config.yaml
train_examples: 39062
encoder_kernel_size: 3
text_encoder_activation: "quick_gelu"
residual_init: "none"
beta2: 0.95
Rows from block 6 of the audio encoder of a small contrastive audio-text model, named by matrix and row number. Rows with one number belong to one channel. Each number is 128 + 32 x the weight over its row's rms, rounded and kept within 0 to 255. All counts start at 0. Numbers have three digits each.
After each channel's rows are labels from the 100 clips, of 14976, where the channel reaches its highest value: "lies over" is the class under the peak; "responds to" is what is common among them. Only what is clearly more common there than usual is listed. The data: synthesized solo parts of chorales (CocoChorales).
# convs0: first 3x3 conv, stride 2 (encoder.blocks.6.convs.0.weight, 352x240x3x3, each kernel summed), inputs 80-159
# convs1: second 3x3 conv (encoder.blocks.6.convs.1.weight, 352x352x3x3, transposed, each kernel summed), outputs 71-141

convs0.212:123145106133090147131144098097117090116099120088076160133135141122125125103115105192112102091073154087130139110139099131139130196119149137127125115105097131133107140123107075080138133132111112083152118149102124089132137140101071095144115116
convs1.212:152140123108169130128154123175129130111167112187121102163099161178148154154142178133121139111146141146090125171181106128181199049108122149138189129112127115107147116137152113147127099123081172082139088112124134146
lies over: E5; A#3
responds to: violin; note E5; note A#3; note C4

convs0.329:064150088088165136164150054131148127143154117055041114138177142107097138148211070165129070122106120078055101109148113115150118103096181117193090128125177107127121164121120114145177153187156121136127120117106177155104152128132124130145113150
convs1.329:155154101176112111128214095125057130138140138111165141117164133174105146083176226152119103049104100092177182167107146103157142116149108098061181091149195132111150157143089135144087139126131125093108077115159169118
lies over: F3
responds to: note F3; note C4; note G3; note A#3

convs0.119:108097136117123113116123143166087192116109107171154115122090156161143124122116144130121102180172104140124107093142108100122114088113141033123186121143157114084127145094117036132101176156124120111144099104102143148149122104159144153134078162
convs1.119:159121040111106135118087106080134102145105154101041170103138112068103117137150144125113102149128113091091110126088117072076162106127133095045070177132160128107106086115067127188150166149124158147121131165079105174
lies over: D4
responds to: note D4; note E3; note E4; note B3

convs0.198:125103110105129158145089138169072161124151095095124127091131085088154215109084103075184107093093127100071160117139152107176139111107167156174106106116091092109129135141107171169102161136087165149114137098090136113136107089175118140096116134
convs1.198:102120125162185156083103141135093118126113134095122164205124115091123096085197128113123156144140126133105186146071123120122153148155163168087164100101125134155097121140135110039107133188108122112129136137098082148
lies over: A#3
responds to: note C4; note A#3; note D4; note G3

convs0.218:068099121113159197167109130150123114141121090081103082118133145159123104106161155067114136086065105136113103072081107127160083163156154144141143156160058105065126083090129134078135143143103078141158088088177118184140138154118164175123142116
convs1.218:071069126135187086107127183144128141128135099096096175114128108086092142140150118170115085064091095139157131063102102091091086142164218108100161160057170146084093122118170106086103178204105194109143171180160122190
lies over: C4
responds to: note G3; note C4; note A3; tuba

convs0.267:146103144080161178119142170103080139137067109115160147102117092035119173103101084179140137089121121179125115123145105108129164152130093112135099105108104044113163085154140097109111130115098105123106076123139135143087144154101111112200175135
convs1.267:138150158131109108163177161148077098105127140073158076055173159066082110159137091113060143111114066091133103052077165088099054074114101077092128157122092123041076115131125116170111154172115110103090153165130128124
lies over: B3
responds to: note B3; note A3; cello; note C#4

convs0.204:038183105098104174133122101117060138140124134130077213119113192137144131157084102112101125105121121132127132041110113124134161145141075058162088078132114100165156136167121159119138101103121160134142141135144134119126088107121142099098131069
convs1.204:133102147177183154145130141145096125086065132148111160135110106171125090093151119107130136052117157120155111144124134118105142140148113146140132125102126130176176154127112107082066165068211173178086087140165116081
lies over: A#3
responds to: note A#3; note D#4; cello; note D4

convs0.14:079150174138115096095130062131130112149100172030104081145073066099129083143161189137093128167120146110119159102127096137167132136079131087133126077174140149080097101076144188120094117146142143154091099123150116092158081143094081059165149092
convs1.14:100193186138156150099170100150100163226151143119137171190133133136141119173137133136091133126091104138134163101114145139174126115125127120152139119153100145139132137144120153140135107072102092143165130098136101091
lies over: E4; A#3
responds to: note B3; note A#3; note E4; note F#3

convs0.82:113113105148113081128110110173156181112128149067123019132131139155123126162105174095128154152095178133103118076113191109113112072148145066167127165145107107165131129178121062184114141092072180177149083123147153078120136164143178073151145143
convs1.82:137068089122115166142060129150183126159171175148148110225198076174170120110162150125205146112133159103112109169157165149109195146117184157217143093122156167143117116155202103161147082118133086097173108107177105076
lies over: C4
responds to: note D4; note C4; note A#3; note E4

convs0.234:136135163147095160110090142161167108139096129148067121054066133114125142124064142093083206183101147113143126127144118167139148116114153155140134162136087132093086092099142112101094105125146081147143001109133127122159186105118153111124111128
convs1.234:130122106173157146148117103055084129130132082183111074128072157083126127152138185096104116082083119116168096133082110124134155122164123125111110119171143151102132155182185145093175178120093149136136075128117128084
lies over: D3; C#3
responds to: note D3; note G#3; note C#3; note A3

convs0.13:155093128088093131147096102113102149168152076186092136163154130126138093116076078114179107151132056152086112098161102112117135094145101163202110155120073148112118141176071145083074107086133120132117186092121133149108151151139152117128135105
convs1.13:131119143153097146181165131156078146135118108144185121111158113067138078110118091142107102104110136135096126131116101147081106099145124081103126121110164130140121099090223129162132113087188090118116160124124158128
lies over: G5
responds to: note F5; note G5; note A5; flute

convs0.309:072135151108128155122141120147105103142065153176063103067059104086090146112107094175094173164138143079057157111136119124169141123115105095121081164127144124149123092076166156079167157166134169054142063110173172114088225217222118119114137131
convs1.309:145134162164187163122112123136101132123125065106122085131112126035092114103162124143080083154053113094147154142116061163119145141128151161161168127159080146138057141165142098116096048143119128174148083125123158129
lies over: E4
responds to: note E4; note D4; note F#4; note D#4

convs0.287:103143154129160103074120188130171116160193139157122139100063118169138216151048120112084127076143115165151129055097094116109126081128120156151110197134125093096079139107116080158108141181116089081122172118129168125180121088175098171161065130
convs1.287:075127136111154148101100147129096105110146093104101105103117153117127125143108127082154140151133115134138099158133139087129072128150170127087108134118113145105092166105121213114044120134122063094132175067100183141
lies over: A#3
responds to: note D#4; note E4; note A#3; note C4

convs0.186:125106105090090152163138101104126128151102129110110170190111153133104151121108108106162113144136106117102091147103099157102092131090138128106107152114123126099160128139115125132161164107083102125166146117153170173196135122131152138146107138
convs1.186:108116081122077092104163206153123132118087114179130103045144164167123134090094147122137109099062066065115061132128098104063131105136153170125123121123147094116130119127148135107045110173114156057119093166132099138
lies over: A3; D4
responds to: note A3; note B3; note G3; note D4

convs0.144:117128139086185105124072170133148078135111145163120081127139154152094165102164167113167167107153097185175105026106087093164121109104105125160098092136127171123128190135152112116087084166141151171123091102129073159094131138116132130095163147
convs1.144:138153112146068160166080127079110078162110132105136053157145190106126167112092171079152137135137118148156171129086134118121087177169129148095053181145135186104114182126092160140157167124192124166118134173091086139
lies over: G3
responds to: note A3; note G3; note B3; tuba

convs0.310:143205136125121146089136204127085130164104108113136176118117118111149162154135102160133145128122122151122136115152155122131144206130181113098123112080135078160091150081095124090135103099168103126183176144147149104086150138083087081137090114
convs1.310:164131135137165094110155080141137144111143134142174118138136102154091084148204094173134105062145113168139130059144093096137027127136082103123128125155126132062050148182099100180055157120073122059148155135119113126
lies over: F3
responds to: note F3; cello; note G3; note A#3

convs0.325:162112129075146103092145142146112074099071099160111058102133119179126067133100132070143093134154125186155091097129103128125128115138106100136117120084151101074131071117157099092166127153125168095172113129130165081125127140150104135108068140
convs1.325:070150112125136144070095142154115121123138059096078126112138142106146067084109153081155101103093165103160097126137149147145122138136060160174110124198119129181092137161080077150150171136113074177078142154126168097
lies over: G#3; A3
responds to: note A#3; note G#3; tuba; note B3

convs0.111:104134106128146107137087184124108149091236116066103087183139096124127104135192140126066144158186138136117149162122149106112182096111144102106163155192106171120131128143146083162130062146138155127083123104158129148127121098070124160113075151
convs1.111:103190109095074117140162082073169187126126202096150150151156140126139139107119118126119177135061119234147134156191132120164106126142163111132145118128141158125033135135154121206174255156148193100134117076158129159
lies over: C4
responds to: note C4; note D4; clarinet; note A#3

convs0.272:136103122151108095080147167157041147162105135147074105133129105146130144151109100086129110116157118073157126111104145121089132120122140107115114163078102172123194105129148114095132107088129146125052158166115120141122155117092090106099092096
convs1.272:121102141139132146145123080116153077159129159123091148145102130090159086198113109118120116206132142054196117108114149130223132170198146127197099160103152107128144119119103076141160121117151143102177122139114125124
lies over: G#4; C#5
responds to: clarinet; note G#4; note C#5

convs0.185:107136102100186165158154094170130120149086118133121087170179165103113050142134157132138131149147109110126133103116105107113111162141173090125099164083192171230130117090088145131119093109095113142157086151158146128131082127119177112102139118
convs1.185:167121119129139100108114128250125159132112088125168077126124152143078147137133125203134136033109120138148119126137153051142143109147111121142127109131107182144172155128095147135110082112153147106089117117140121072
lies over: D#4; A#3
responds to: cello; note D4; note A#3; note D#4

convs0.191:123170143145130127125128128080125135091108130138037080127193120109115135146107068146078124169087144136086172133123155121107145154081165131061107173106184120110168085124062156086199078123141157181121108054138171067186124162100123171136123116
convs1.191:116128134130121093097093097188124123092126144145156122098105136082133127193122084078135104218074135072175188125118196124060122101144173112152152135142064121125162156128129140108154158133101144104154107149120142103
lies over: G#3
responds to: note A#3; note G#3; note C4; note F#3

convs0.244:164135127141092164107155142088117159154108154104124132102065106098162131138145085114139147199197145106136101152102172187096146159091191083149151075126147060151100155088087188111075160139128103142100148148152121059116141081110113149149139158
convs1.244:168114134134160147074088160107173152091127095075113136129098079088122142112137193070145080117078142058094149068144154116164157165144122106147184142162120199136097125111125129081157130136126108104129076110096119132
lies over: G#4
responds to: viola; note G#4

convs0.127:130119131143160166078117128129131134141174117141078102180203107164161132191134111125082132133183121140161163095127165159117128156141126122137131093148160107094154084124174083136112090155169097108186115113158092132110165119114203140083148074
convs1.127:098113138131152140151148123118085099151110174121102155114078125051143103135147099130147177125148136185150152123070140099128136090158147114133133065124141105161167129092101129070059168161084157071103149133101144155
lies over: G5
responds to: flute; note G5; note F5

convs0.291:088133146152146092177173119137155084160147112117105177147048092140183177124109131120098128144161083148153109174161089106137090117170115105184166061079149152134162155114091172162095120145136110143036175127122123123073106115118055119086177134
convs1.291:117126177121162195124166040070113097129157156112099125123110110085110160147073148121120131081163162124064092100148146163165139129183140160116105153152113119130147105136096104132147168168189109123080160103125102105
lies over: D#4
responds to: clarinet; note D#4; note C#4

convs0.122:099119124201151122160137118140169115126122101218124123153152114103124126103171115143142105128100170106096075169103186127147235165137134132137062144192113111117117112110108147134136119096121150087025146163126187104113135125153126103135126140
convs1.122:121132142129133101130152149094099089117072118072141101156115188119122097092135117191147084084119048148127120098126061063081066119146133142105141154074122124140076090125145144093107142192071098117098158084127113083
lies over: G3
responds to: note G3; bassoon; note A3; note F3

convs0.16:092050145098091121178141185120101122184092112127171022125110114116128145142119113127082145111091084185122128040113034097143090148132115161160118178138156095063189141120190149158164082132122098103142106122160185162090103150161175113115102128
convs1.16:159101099096134127115126163134114161202170147136158123168077141135141178125163095146205114119079141090118191094167113088164096135185128161168139071144206134161171142048156102131074167116135114098098074089148167090
lies over: G#3; E4
responds to: note A#3; note G#3; tuba; note D4

convs0.345:117117149096143120060073133178142113130115121123127101170145112120117113107105102135121119191122114174106124162144190121107139135113133101082134152146103078138147158129107123189150106166161111108054128092128161109081160169176157115096051073
convs1.345:116157130107139074162161149177149112167080245199162185154128077164119109105118098116153125136148168087135102082110132174028077141116060088113149128190096106105150117143121132109105087147120157087165172116140113119
lies over: G5
responds to: flute; note G5; note G#5; note F5

convs0.22:083117133101072160160129172112121110167124157157024181191073076129123079115143200117089139203123086147145129197142125063163122119122129121140176123140154145096178140104189144111112109119079124108065101151088097130114102185091105113135126119
convs1.22:142165155091092140161135164123111124131140057076081108082163105086133184066107194094120076135178125132144120184144126101124072168150131180113139104097151131061134139160133124150136119098134104146156140104171125119
lies over: C#4
responds to: note D#4; note A#3; note C#4; note C4

convs0.69:136154106093131142138178135159124105063123113102083181115117152164104146072139138140172132047128135134181130165123149207139105140113102097112111109118096148094127143070052093063154069125139153162104131149128115130163155120106116150128126079
convs1.69:145116172148177099104114132126191141186095157111123085147098145104145128108093120115138145150245081106103136150158243144159104104106097114159120154187121126164137176115116084158145132088139134164160110143134095141
lies over: C3; B2
responds to: tuba; note C3; note B2; note G3

convs0.91:151123144130111120122101174166077111118092092137114119129128110112112099136105127132118173118172151137075137137102058150139100121141081160187188127089126132133116144109152155155132093145117153055036152046133107088122214140110080105106125105
convs1.91:176112212075142136124131098123137152136076123161119133175146135102129133129132173112130127149153134142126139166108194142152143155116159076172160089175120129150148093156103087123105126122050099137071141142088151147
lies over: C3
responds to: tuba; note C3; note C4; note G3

convs0.279:094136130118102113166110158163099116156112135147122162190167122125140126142098089170185100113060126124113110111079141101135094073122135121114120161128089146116138118137097149097122081118147103126128138136138134092119098147102058150131064103
convs1.279:133144154089104085126086054049113117066124169126118148104151191135128072117141176138086083085139164099101159136102139104143132140149189109142118144112170120142099201123116194111099116106155101091116141101134125063
lies over: E5
responds to: violin; note E5; note F#5; note D5

convs0.231:108152102102082088122166150150092121104112082115162199107113121117170098097132076132098086183094078091146099108091149191100134131141131187181170133138135120150093115132128075090195111101097091117081053146153140112082166114093121104079093131
convs1.231:090119094120158144118091155095184089038159142105092146136123123170119087139114116106103144154043083104132081082112130140080187136128194140167101104193140177120128135158154091112184163115192155052090144161122135123
lies over: D4
responds to: note D4; cello; note C#4; note A3

convs0.268:122101092107164123139114167099141089146122139129149127190197096112073133105124123140140120081135156130063155130084117159099129225101142120098128203118138142151129197145134167129103144128166200140149101119107141119090138141124199114107103179
convs1.268:149151077130106158105109142151098127053085081082137173102132129032156130109183097155123134145135139210063121110189151154112101151127105144146146131130116101101125166176128107132111135159103126092085150155110201090
lies over: C#5
responds to: note C#5; horn; note G#3

convs0.323:108146106149138164158109115148093109106209138105124158089068133070126182137103197101124105159047146110144138007149108134143101081178102081083060167109165139118123179123140108139129113089155186120118168124099137183154116138121084143100130136
convs1.323:144147153134080154121168198135078178118099099161095158170124174154136121147139138098148134161139096138159151175121151057035133150116147177062090112105118223136096147155108160167194180153084153181191198097133120123
lies over: G#3; G#4
responds to: note A#3; note G#3; note G#4; note G4

convs0.152:089106162093059078136106123111093110118145167113136089139127107086145119122081138235076092162095136149089156133152129115123129148160169111158097096099108109151087083120127087093158076090180104120116112086069086139135162135150231123110119168
convs1.152:138133139134101183159230133133079136191077133097162159140137112150115116105154140123112100061133176160123146110111122137084155150148113117100113181197114090157122160098177134099091111136162148089108118176172178150
lies over: F3; A#3
responds to: note A#3; note C4; note F3; note G3

convs0.103:126109156101101164103178167131075157102039068136129124092116156146106173084083089123157226221106112118087132164134161116093140143105132108128168078086157111101126093099114131071158117123078110119149126154130134133106178166103142090146073138
convs1.103:060127182202116104138153137149077068151117102153174161157096102127142102133185197111121107108106072121113146085099100153121074124106154157167129080092142157106152155103129108127153178106150094087114104164090088080
lies over: D4; D#4
responds to: trombone; note F4; note D#4; note D4

convs0.123:153083102112154072210145135148136175076133087139079036110067121104150153145125108080107196132165157132097141100116187133121108109132096098078120119130192105102121148105107150118129093147070126132167120161135111117164152181124118093115094133
convs1.123:154093105138120085079125100101131130158123113122103163133090117053108149136172122135123131110071097137123120141153164125088185143112063043102156121189190109168123087140171128160117100102122143094124100128103096164
lies over: D4
responds to: note C#4; note D4; note B3; note G#3

convs0.200:103082140116114093055128228148157151098124125195221126145143129128095138135147119150131144104070135151119073039149094118160130103123101158174102087125149095101170185112114057125135149143160154115093084105060186094139046084197118133124127161
convs1.200:164147110148148098119124097100062137156055143143106121130085092071072082143105093128211093137117074120103108122155131122161117125107132132113107131201096164112184172116075056122098061133120123108147102146134091109
lies over: F3
responds to: note F3; note G3; note A#3; tuba

convs0.136:134159172118116099125093172121114151140144155154051155092159040141132130123071112197139133113131149186068113232152179112166142113207165126144111161171088096104111142109140143104133099142094117112101087099141138120162150147140060149153135091
convs1.136:115087124128110077116109086087168153122133085121135138124079132096099112089122183165132142142127111027135103126149114158150070150163118100096172128161107134094096099098116177122136107123112080105122082084070076126
lies over: C3; B2
responds to: tuba; note C3; note B2; note G3

convs0.241:075115124158082118140108164174164109100153108129085090196164090079121198170152105139139208082081163086179104101089120105139125103167111073124072118136189134144089142166116116154134127135071143148079102138134083111160143096117135143171126113
convs1.241:105139136157126175143127085084100100151134143130062170133153089111163202192087040098127171086184106125127174177104174145117134097090070141096124105149194127191089129096085147085093134102095191156153106099170131186
lies over: G3
responds to: note G3; note A#3; note A3; note C4

convs0.347:081152144096162139140157112155108164134091113159212154129144132116079109103077106112130123107074097141132074095139133116068116187152110162122177148143115124100127136117141106082172096133143170147129165175115123121132071092094123118105132155
convs1.347:142162130151110064126150117134173120086133084101113170136179177169099148161047116151156135125100091096106135146146131106082091120115173088099118120061084068121152104155132129170137121090157074122146129136088081120
lies over: G#4
responds to: note A#4; note G#4; note C5; note A#3

convs0.142:105158112173167180125121157138117139153144197033127048143116184118117152192099111173145155169131143131134200125140142153110154175176208122131156143096081160123166117154138147104139105093149110177106130073116160129091134093093125139106082107
convs1.142:163179145083168191139159140059134168104116122086141143131097136118112133125151081097104146124145149129092139104076144145136108136092091145111122094105118178110092168148144112144111091048125160101132175154138105037
lies over: D#5
responds to: note D#4; note D#5; note D4; note F4

convs0.226:134102140163076144150104132101105126097153134100118161127096080142105110183157107083113145117157100111127133149147123141138115094116137106115071136092126143124114141116105113177116152108159134066089088115156162128130122109111109150131115096
convs1.226:144120091096102122098065090133172169082175160086035067118142102112129155145052214137170105178155122138102158221158147173129120109089138154134100089186097170101112102173134154065156163072120120174088083116118140095
lies over: G#3
responds to: note G3; note A#3; note G#3; tuba

convs0.30:153121148116103163157126109183077134122210117136059155081193122169187167147110110162175135095107113138093154113138108139137141099096144144194100068138121105114132080124120143111155135173118067147112172157108138125099092156145165110085156181
convs1.30:149120099114138100112053177096094134119103171079133119141129129073123138148177087161118118149137060090122126132108085060073080123098128141119172138181159107151068146093061100122124160131083117104131176106128105120
lies over: C4; G3
responds to: note A#3; note G#3; note C4; note D4

convs0.274:097177122104095161135158178155107119119111172036130116063109152092119128111150138148146138083170129107045061090145084145104095135187116142145127141144085146095152134109090102118118123094071115109194162149112140125106106136105091108210183136
convs1.274:140179096110180081140082131123129140125158078105133103122139187134151091114168107123128143115125102115096130085060122146083131140073171161161053166156169168071171141107131106142215080145061066114112170144125082119
lies over: B3
responds to: note B3; note C#4; note A3; note B4

convs0.11:127123090102115067065157103095168170163101180156075131102089121160118131099102106185132137131124157109156149134164090075115185117169167128112094144155154157173112125172183155112106108150145150127127117148140081061112061158111096141115126139
convs1.11:145082089155188101138127163083166173157095132102107175184118122111117150204105081192137110100129102140095143117168137124116108124092114100149124139174091094057159100092124143204108132195199093134125115116147190119
lies over: C#4
responds to: note D#4; note C#4; note F#4

convs0.176:097088145142072125124132134126141138150166118123173141155103145077124202096183122173097171089174072117129100138160093135114177154174133135128148166186106109103093098084133130106041162115155147129123114154079134115116107122119123130127179158
convs1.176:091115125097114085116117146175132172172119202119189123079141157161080146205165122095106096141129147168136046126102110095134140136163082097170116128114153164166059120110089128158176169149138141078110075086149120133
lies over: D3
responds to: bassoon; note D3

convs0.223:096133114066084118126121089155087128107121121032102102130148150102109132102174085182127129100117119126119164162140127142163144167052118103106158141198133076086095097115138166063168113162118080143158102122162109157148132138119091172182076125
convs1.223:144182129115087111141141134107194115129151135169175134108127132170122162166121100083125113163147125125119074114106070105172088081219120126093155141145131177135133136125138128140131186112116107155154136127139115124
lies over: D#4
responds to: note D4; note D#4; cello; note C4

convs0.54:119117137090190072150112121129148137093083153167103133093090122132138110086117123194148116164123152164082106103152192113150196074117132110081156128144163108108123118145180075135111114089066091165132063144123110113157125119113123105163124125
convs1.54:135103149125077067210159137104113134184108120181119111079179111181130113150096213174123134067127154112135054133102098156141111162125062098095139153140092162134117126127117120122161175112095120077132152130161129026
lies over: B3
responds to: note A3; note B3; cello; note G3

convs0.273:117140090170214180157051131070113167162076092097132191140149112115093148101128131132174143127105106186166141138108166145123161138139145112102107108145133129097160167160087160134162083154159108130061100153142119115104045125097169112150162114
convs1.273:087119156125120150124122176116118132155094163186134105061141162146089129118124096130135130133141161141145164098102159119128160058123089076134149148135075133056106101069099091070096156087072130150124152145072117108
lies over: G#3
responds to: note A#3; note G#3; note F#3; cello

convs0.294:143128186143087151224199111164109138141153127103084077112214157146152103199115136111092092175174135181111143117159134127132125115196177126088189128143102105093094062129110115135119081086126100171096081097142167087117154140102120152174123135
convs1.294:117155122174112146143157085167099124128118137161087123140189141097160127145140183129068129146129108100144083218069153152127220147110112194107102134104201110096131134126141095102125144124166056121110091165162119127
lies over: A#3; C4
responds to: note C4; note A#3; bassoon; note G#3

convs0.129:113148136154151111115159117096150113131099142134145109133108045101126102123142111135163102105180156118125148229136142087161181129121122166157118127102096149144118136074117122135138101097145112139000110143158117122111142117140042101107136090
convs1.129:161116117116145080124085147107157091128130095102095127161092137073131081145159082120126162155192161115119187135121133088152095155117134116111198146137120104132099120133102091139114094140120183179066092115161088109
lies over: A3
responds to: note A3; note G3; note B3; tuba

convs0.210:108119142071174141124091125092102110139120103140102133114134148130167159060129110116163156158107079097094120122133072109128097103098158150167147140162136143118058119090104211108133102139135145117101089115227132093130193130141113156129130130
convs1.210:094147116132100116109149161101157193130179107080117155160104170116061105131189113106148130117047112161115093133121160072163170126099098130180142121168118113137152086106139119134130132161170108205095111169163165175
lies over: C#5
responds to: violin; note C#5; note G#4; instrument: viola

convs0.19:101150124075091095122117179089039160143112139134134079063141114125144136149144183111124097106130100110069109097162110171162111084134089115123104090133118100171123136112098121107173105107084130106098135187087140104129151122148093121093064121
convs1.19:149119124126114116139089109137099133146094104154174135104151129135152092126103178149142096183105122104115113132094154108072135142133126152103120121116084139145164135155116141157165134085151107152116129138156157158
lies over: A3; G3
responds to: note A3; note G3; note B3; tuba

convs0.32:140163159132145102124109098168062195120133142147148139181155135117120123091202117122205089152113158147094118115124073119128106132120184169144123137044131114117143111156119131108190108114129201143109088161138115146181124098120087123092140122
convs1.32:129144112110131127174149147190139091174107107091094113163155131152134171139107120067098158136148078084077078057137100111146106121175118148114181142173119144121069156113079137092141115116113116144116160144141184116
lies over: D4
responds to: note D4; note C4; note D#4; note A#3

convs0.73:097101129090105096137104142128131120121110105133124115087122103131156173094067095126139090143092171143125155114081110106093075094132085154200072159091086115136130178097059126154140133099114043186204122147139131110132108141174117131165167115
convs1.73:066080135196108148137191088112222149134120115132111134114139036175127174126172126084086123133118131091123090146120096081169114140137176138129105131143163092129144127170172103146107121160153135125151162115179079142
lies over: E5
responds to: violin; note E5; note D5

convs0.71:137082120105170137098152139110108118074128147093166114099095175101111141133145143132150112113162174179130135138147148121154167118139139180065133028116093118102142133110128092105143179139076135131227096126106100152140069075127077095117141117
convs1.71:114154114121139106086147141104133174079146109185077141159113109111137089116169109167149133166096098187137160100118136110115125106112170133118101080168128122140141094147109092140144118220095144072118145106124141163
lies over: A#3
responds to: note A#3; note G#3; note C4; instrument: tuba

convs0.301:114090127130114085137082167098113139120130087138107060099083108101094173109147116132152143166086109142173109120138120146123139122127084117153077117101118127152113121211201106130144119095116130134080138130124110082123181102076122081100089070
convs1.301:149104169145144097159156135089080061141112172154173095106173115115084200135114150111148138144117096081117172122129250129161089170146092124142140158130177077090140088114187148097174115082159119129136064157118069127
lies over: D3
responds to: note E3; note F#3; tuba; instrument: cello