{
  "hop_length": 320,
  "loss": "softmax",
  "encoder_norm": "batchnorm",
  "encoder_avg_pool_shortcut": true,
  "text_encoder_layers": 10,
  "text_encoder_norm_position": "post",
  "text_encoder_fused_qkv": false,
  "text_encoder_bias": "all",
  "text_encoder_parallel_block": false,
  "residual_init": "none",
  "optimizer": "soap",
  "beta2": 0.95,
  "eps": 1e-08,
  "epochs": 12.4,
  "adamw_weight_decay_other_params": 0.05
}
Rows from block 7 of the text encoder of a small contrastive audio-text model, named by matrix and row number. Rows with one number belong to one neuron. Each number is 128 + 32 x the weight over its row's rms, rounded and kept within 0 to 255. All counts start at 0. Numbers have three digits each.
Before each neuron's rows are labels from the 100 texts, of 14976, where the neuron reaches its highest value: "tokens" is the input token at the peak. Only what is clearly more common there than usual is listed. The data: synthesized solo parts of chorales (CocoChorales).
# fc1: MLP up (text_encoder.blocks.7.mlp.fc1.weight, 768x128), inputs 0-127
# fc2: MLP down (text_encoder.blocks.7.mlp.fc2.weight, 128x768, transposed), outputs 0-127

tokens: "f"
fc1.466:085191136132139136127094108137077085127123146124134186127133154139147114113116126176128125115143128121133069090203173167143111060159167077154061094160158113173140147104138096079200123112192163140183139145138169153132123172173144176099130141111105102209140118151167137118154146173150152128164122108114149164123141077156163142094074155098084120177142137143216108128171129092117119144168
fc2.466:137072101063105104123088125169119097123126151128143139159131128120145065124079087047168093100076157082170118178108141127147124066099122169114169127077039126142132144142166130118079128151138095100141145122116094159102110149103089135141139145159108095068191118109110189155104132140134112154120139137115090077159125139133103132122117148133135111116066069046038124151131163185143154150119

tokens: "f"
fc1.372:134155144123193113108123071132068072060142142124086097155110178120101160129153160093111136140110146072118100081115083072120156113122103109130152205125144151102151108089175136074113109062148096116163110125129071091095157131110163115069120111132102137141135114207180099131171086119119090138149060134148169114082140098125163153104101081136132078129147155068096191134162125145147144095154
fc2.372:114131126135123148194117125116135132155116150116151145104112139164155122127158095111150110152170096134170156134135167138128101143189128113137152111198115215120100169159105073184165150141093172116094102078155163161162106178141139213143101165165208145115145106102153159128105161116132205142190209130155166155167143183134096167112098184132134100163153152148137164150110081157120127159111

tokens: "f"; "a"
fc1.146:127106070140121088143112117145118118125158164093151168160131138105099130114170169104091137105089115127167162191115101113117160096121126100119152122152128174096119171100108118119098088078123047119109122133126099143145162143127194107121106135144089169050169155114161090184160140096143086146080121095130116092156124205099068128043073095085139127087162139169107145108177112212166134145157
fc2.146:168080130088127180125178101116091134136103124179071141111150051118117136093119073169119111117123116056111070142102120149118107093130093126173170117118089104107115093100102166135160113157082187128114208122139112128089120144118157156095060112129133053150104099163136159173148138132100125123147147163118094176073156054109183122124162125125048133114162158071127111163138154107121134171141

tokens: "f"
fc1.739:018148094101102112078115096162135138142175081112096186137117115133118125133101104139084096217105130066143124133174118144139194131150178081077142177169115196125166125148181105049138124080121157129111138120096087117137164146152123165166151145134138161083159126105175149159144155179127100110124171108086144119147125089087125162102095129146090107100120127053144138131105122103144146088125
fc2.739:223140106126142159118105051162119081150106166164089073113120118108147129093102104147127129119136148132197155093126146114121109098055149182113105167109148112076080127106127103178114185152105126152155130068142136146109081128124090111070062134160141081124110144157147117166108146047124136154134124143179132125100127135132122053115130155106123117152114087121094159156139083174177075199144

tokens: "f"
fc1.140:105134158146183096112119064149081058090076115116087134149111200186120117144166131105086139145072110086085088095095152081070144092145125129118130149142128170084113150098119077051130105154130140118149125125133066110094123156102113195098104135133161176105149098205204148114191106148129129122149161168112145101123136121133116153143112168154085102181164124112109144093102150167142179121143
fc2.140:096105190148131116121136079132078093111122131144107153088112136183162156092224174126113141156105088100138099122184181074119179143173193158139149183140149167082141177119168107071087160144133097112134097160132089126110154124124169189149083139153119130118165135171170125152162123120109162129168163146090183076136126076128156166114117158073141137145117124188138162181096159152161141131144

tokens: "b3"
fc1.136:141184077116124185097103161116134141034106170053092110056142101119129092141161140102120149094090166093128152103159158098140076090165143100105141122096050145168133165165138140170207154072116176096118162131108099157140089088105139102113092111060067156130117149105097096134141123106134112085107127150110113144120097117163170164144124117097156120142083140133149074126140129173077155128159
fc2.136:107176157151082121168129144150138164098172162079125199085169073119124138138163164165105203129087154146166137123185172148171151154124143156132163090123077149088116171160143122134149144075161170119119128120087167168135136156097171134122149171107078140181117160128095093140155147117104085133144104138118109116139151062160207148147073141165227149141071172126101125135136137148112159151140

tokens: "f"
fc1.581:096143113174131143157133098125121092149151098065165115071121206134093215099180108170110157131124128091170085114111159122116143164163137116114113126173148115077144094097107089063110074158137104144145086130122072179172157117102136157066060130121115203132162118150191159126160129099090088083106144124106146184099138113103095142133109098128114154113104134147121150061156129150166157099172
fc2.581:160093145086151148138121085080103121162075175161112180167145090148182107129087077062124102154112076116101105119147112130163128061129091077099125120099100112154096129123136093165159207105105119121096132112056138078104126149160106167152144146151153121155101159159099104115125162114182156199111125105115129104135131113169146058174142157133143055155146077066121104197129137146127126144087

tokens: "b3"; "b4"
fc1.557:118153118113106139060179171099156127098124120129095127156134105110138100105179144165179117150110125150098157089184138085101112098112145156148175143084102138113154085133120021127055116122101041110138119076199104101161109090087115141113135087127110193090139194120136118140119148109131098119136086172162121135119125100162205162118053125167125100106140153143157121149102086121160101099153
fc2.557:156076118105112085136054115127144100173150085113114206117139071122113160156152084136155103098150112123204125108114108123141108093123164098105124132135096122129029131098159203118143100140192127155089150203096133151105061096173147078137063124151147086148090111101087126161107093100108144104156169131079129097111155136097100108150129145076115108118133141098131119093183134098112071142106

tokens: "f"
fc1.306:063096140125170167070121109195101087073107112127082153148087146148174155156159147188116152177060099096131116097143126040091141143115097128066126132182118204125166119138180080071167079181101115146127140164121094111139125116118108103159152141079137096122146126135158134128168115087090151139139148142135165148112178106121120170117119155157131118170140172132109146089133125191178141146183
fc2.306:150119113125164164138122097123051146088146107213088076123106140145116073190152118091134080088133110126144094086118156155140135102110125161117143103127129159072127156148152110118131130098146116051110121096192131179116050141131134139077088107174083147082121060188127152138137065159170126145146110155139166080137163135128084167085134099118167128135125201121115165153127121147094143074081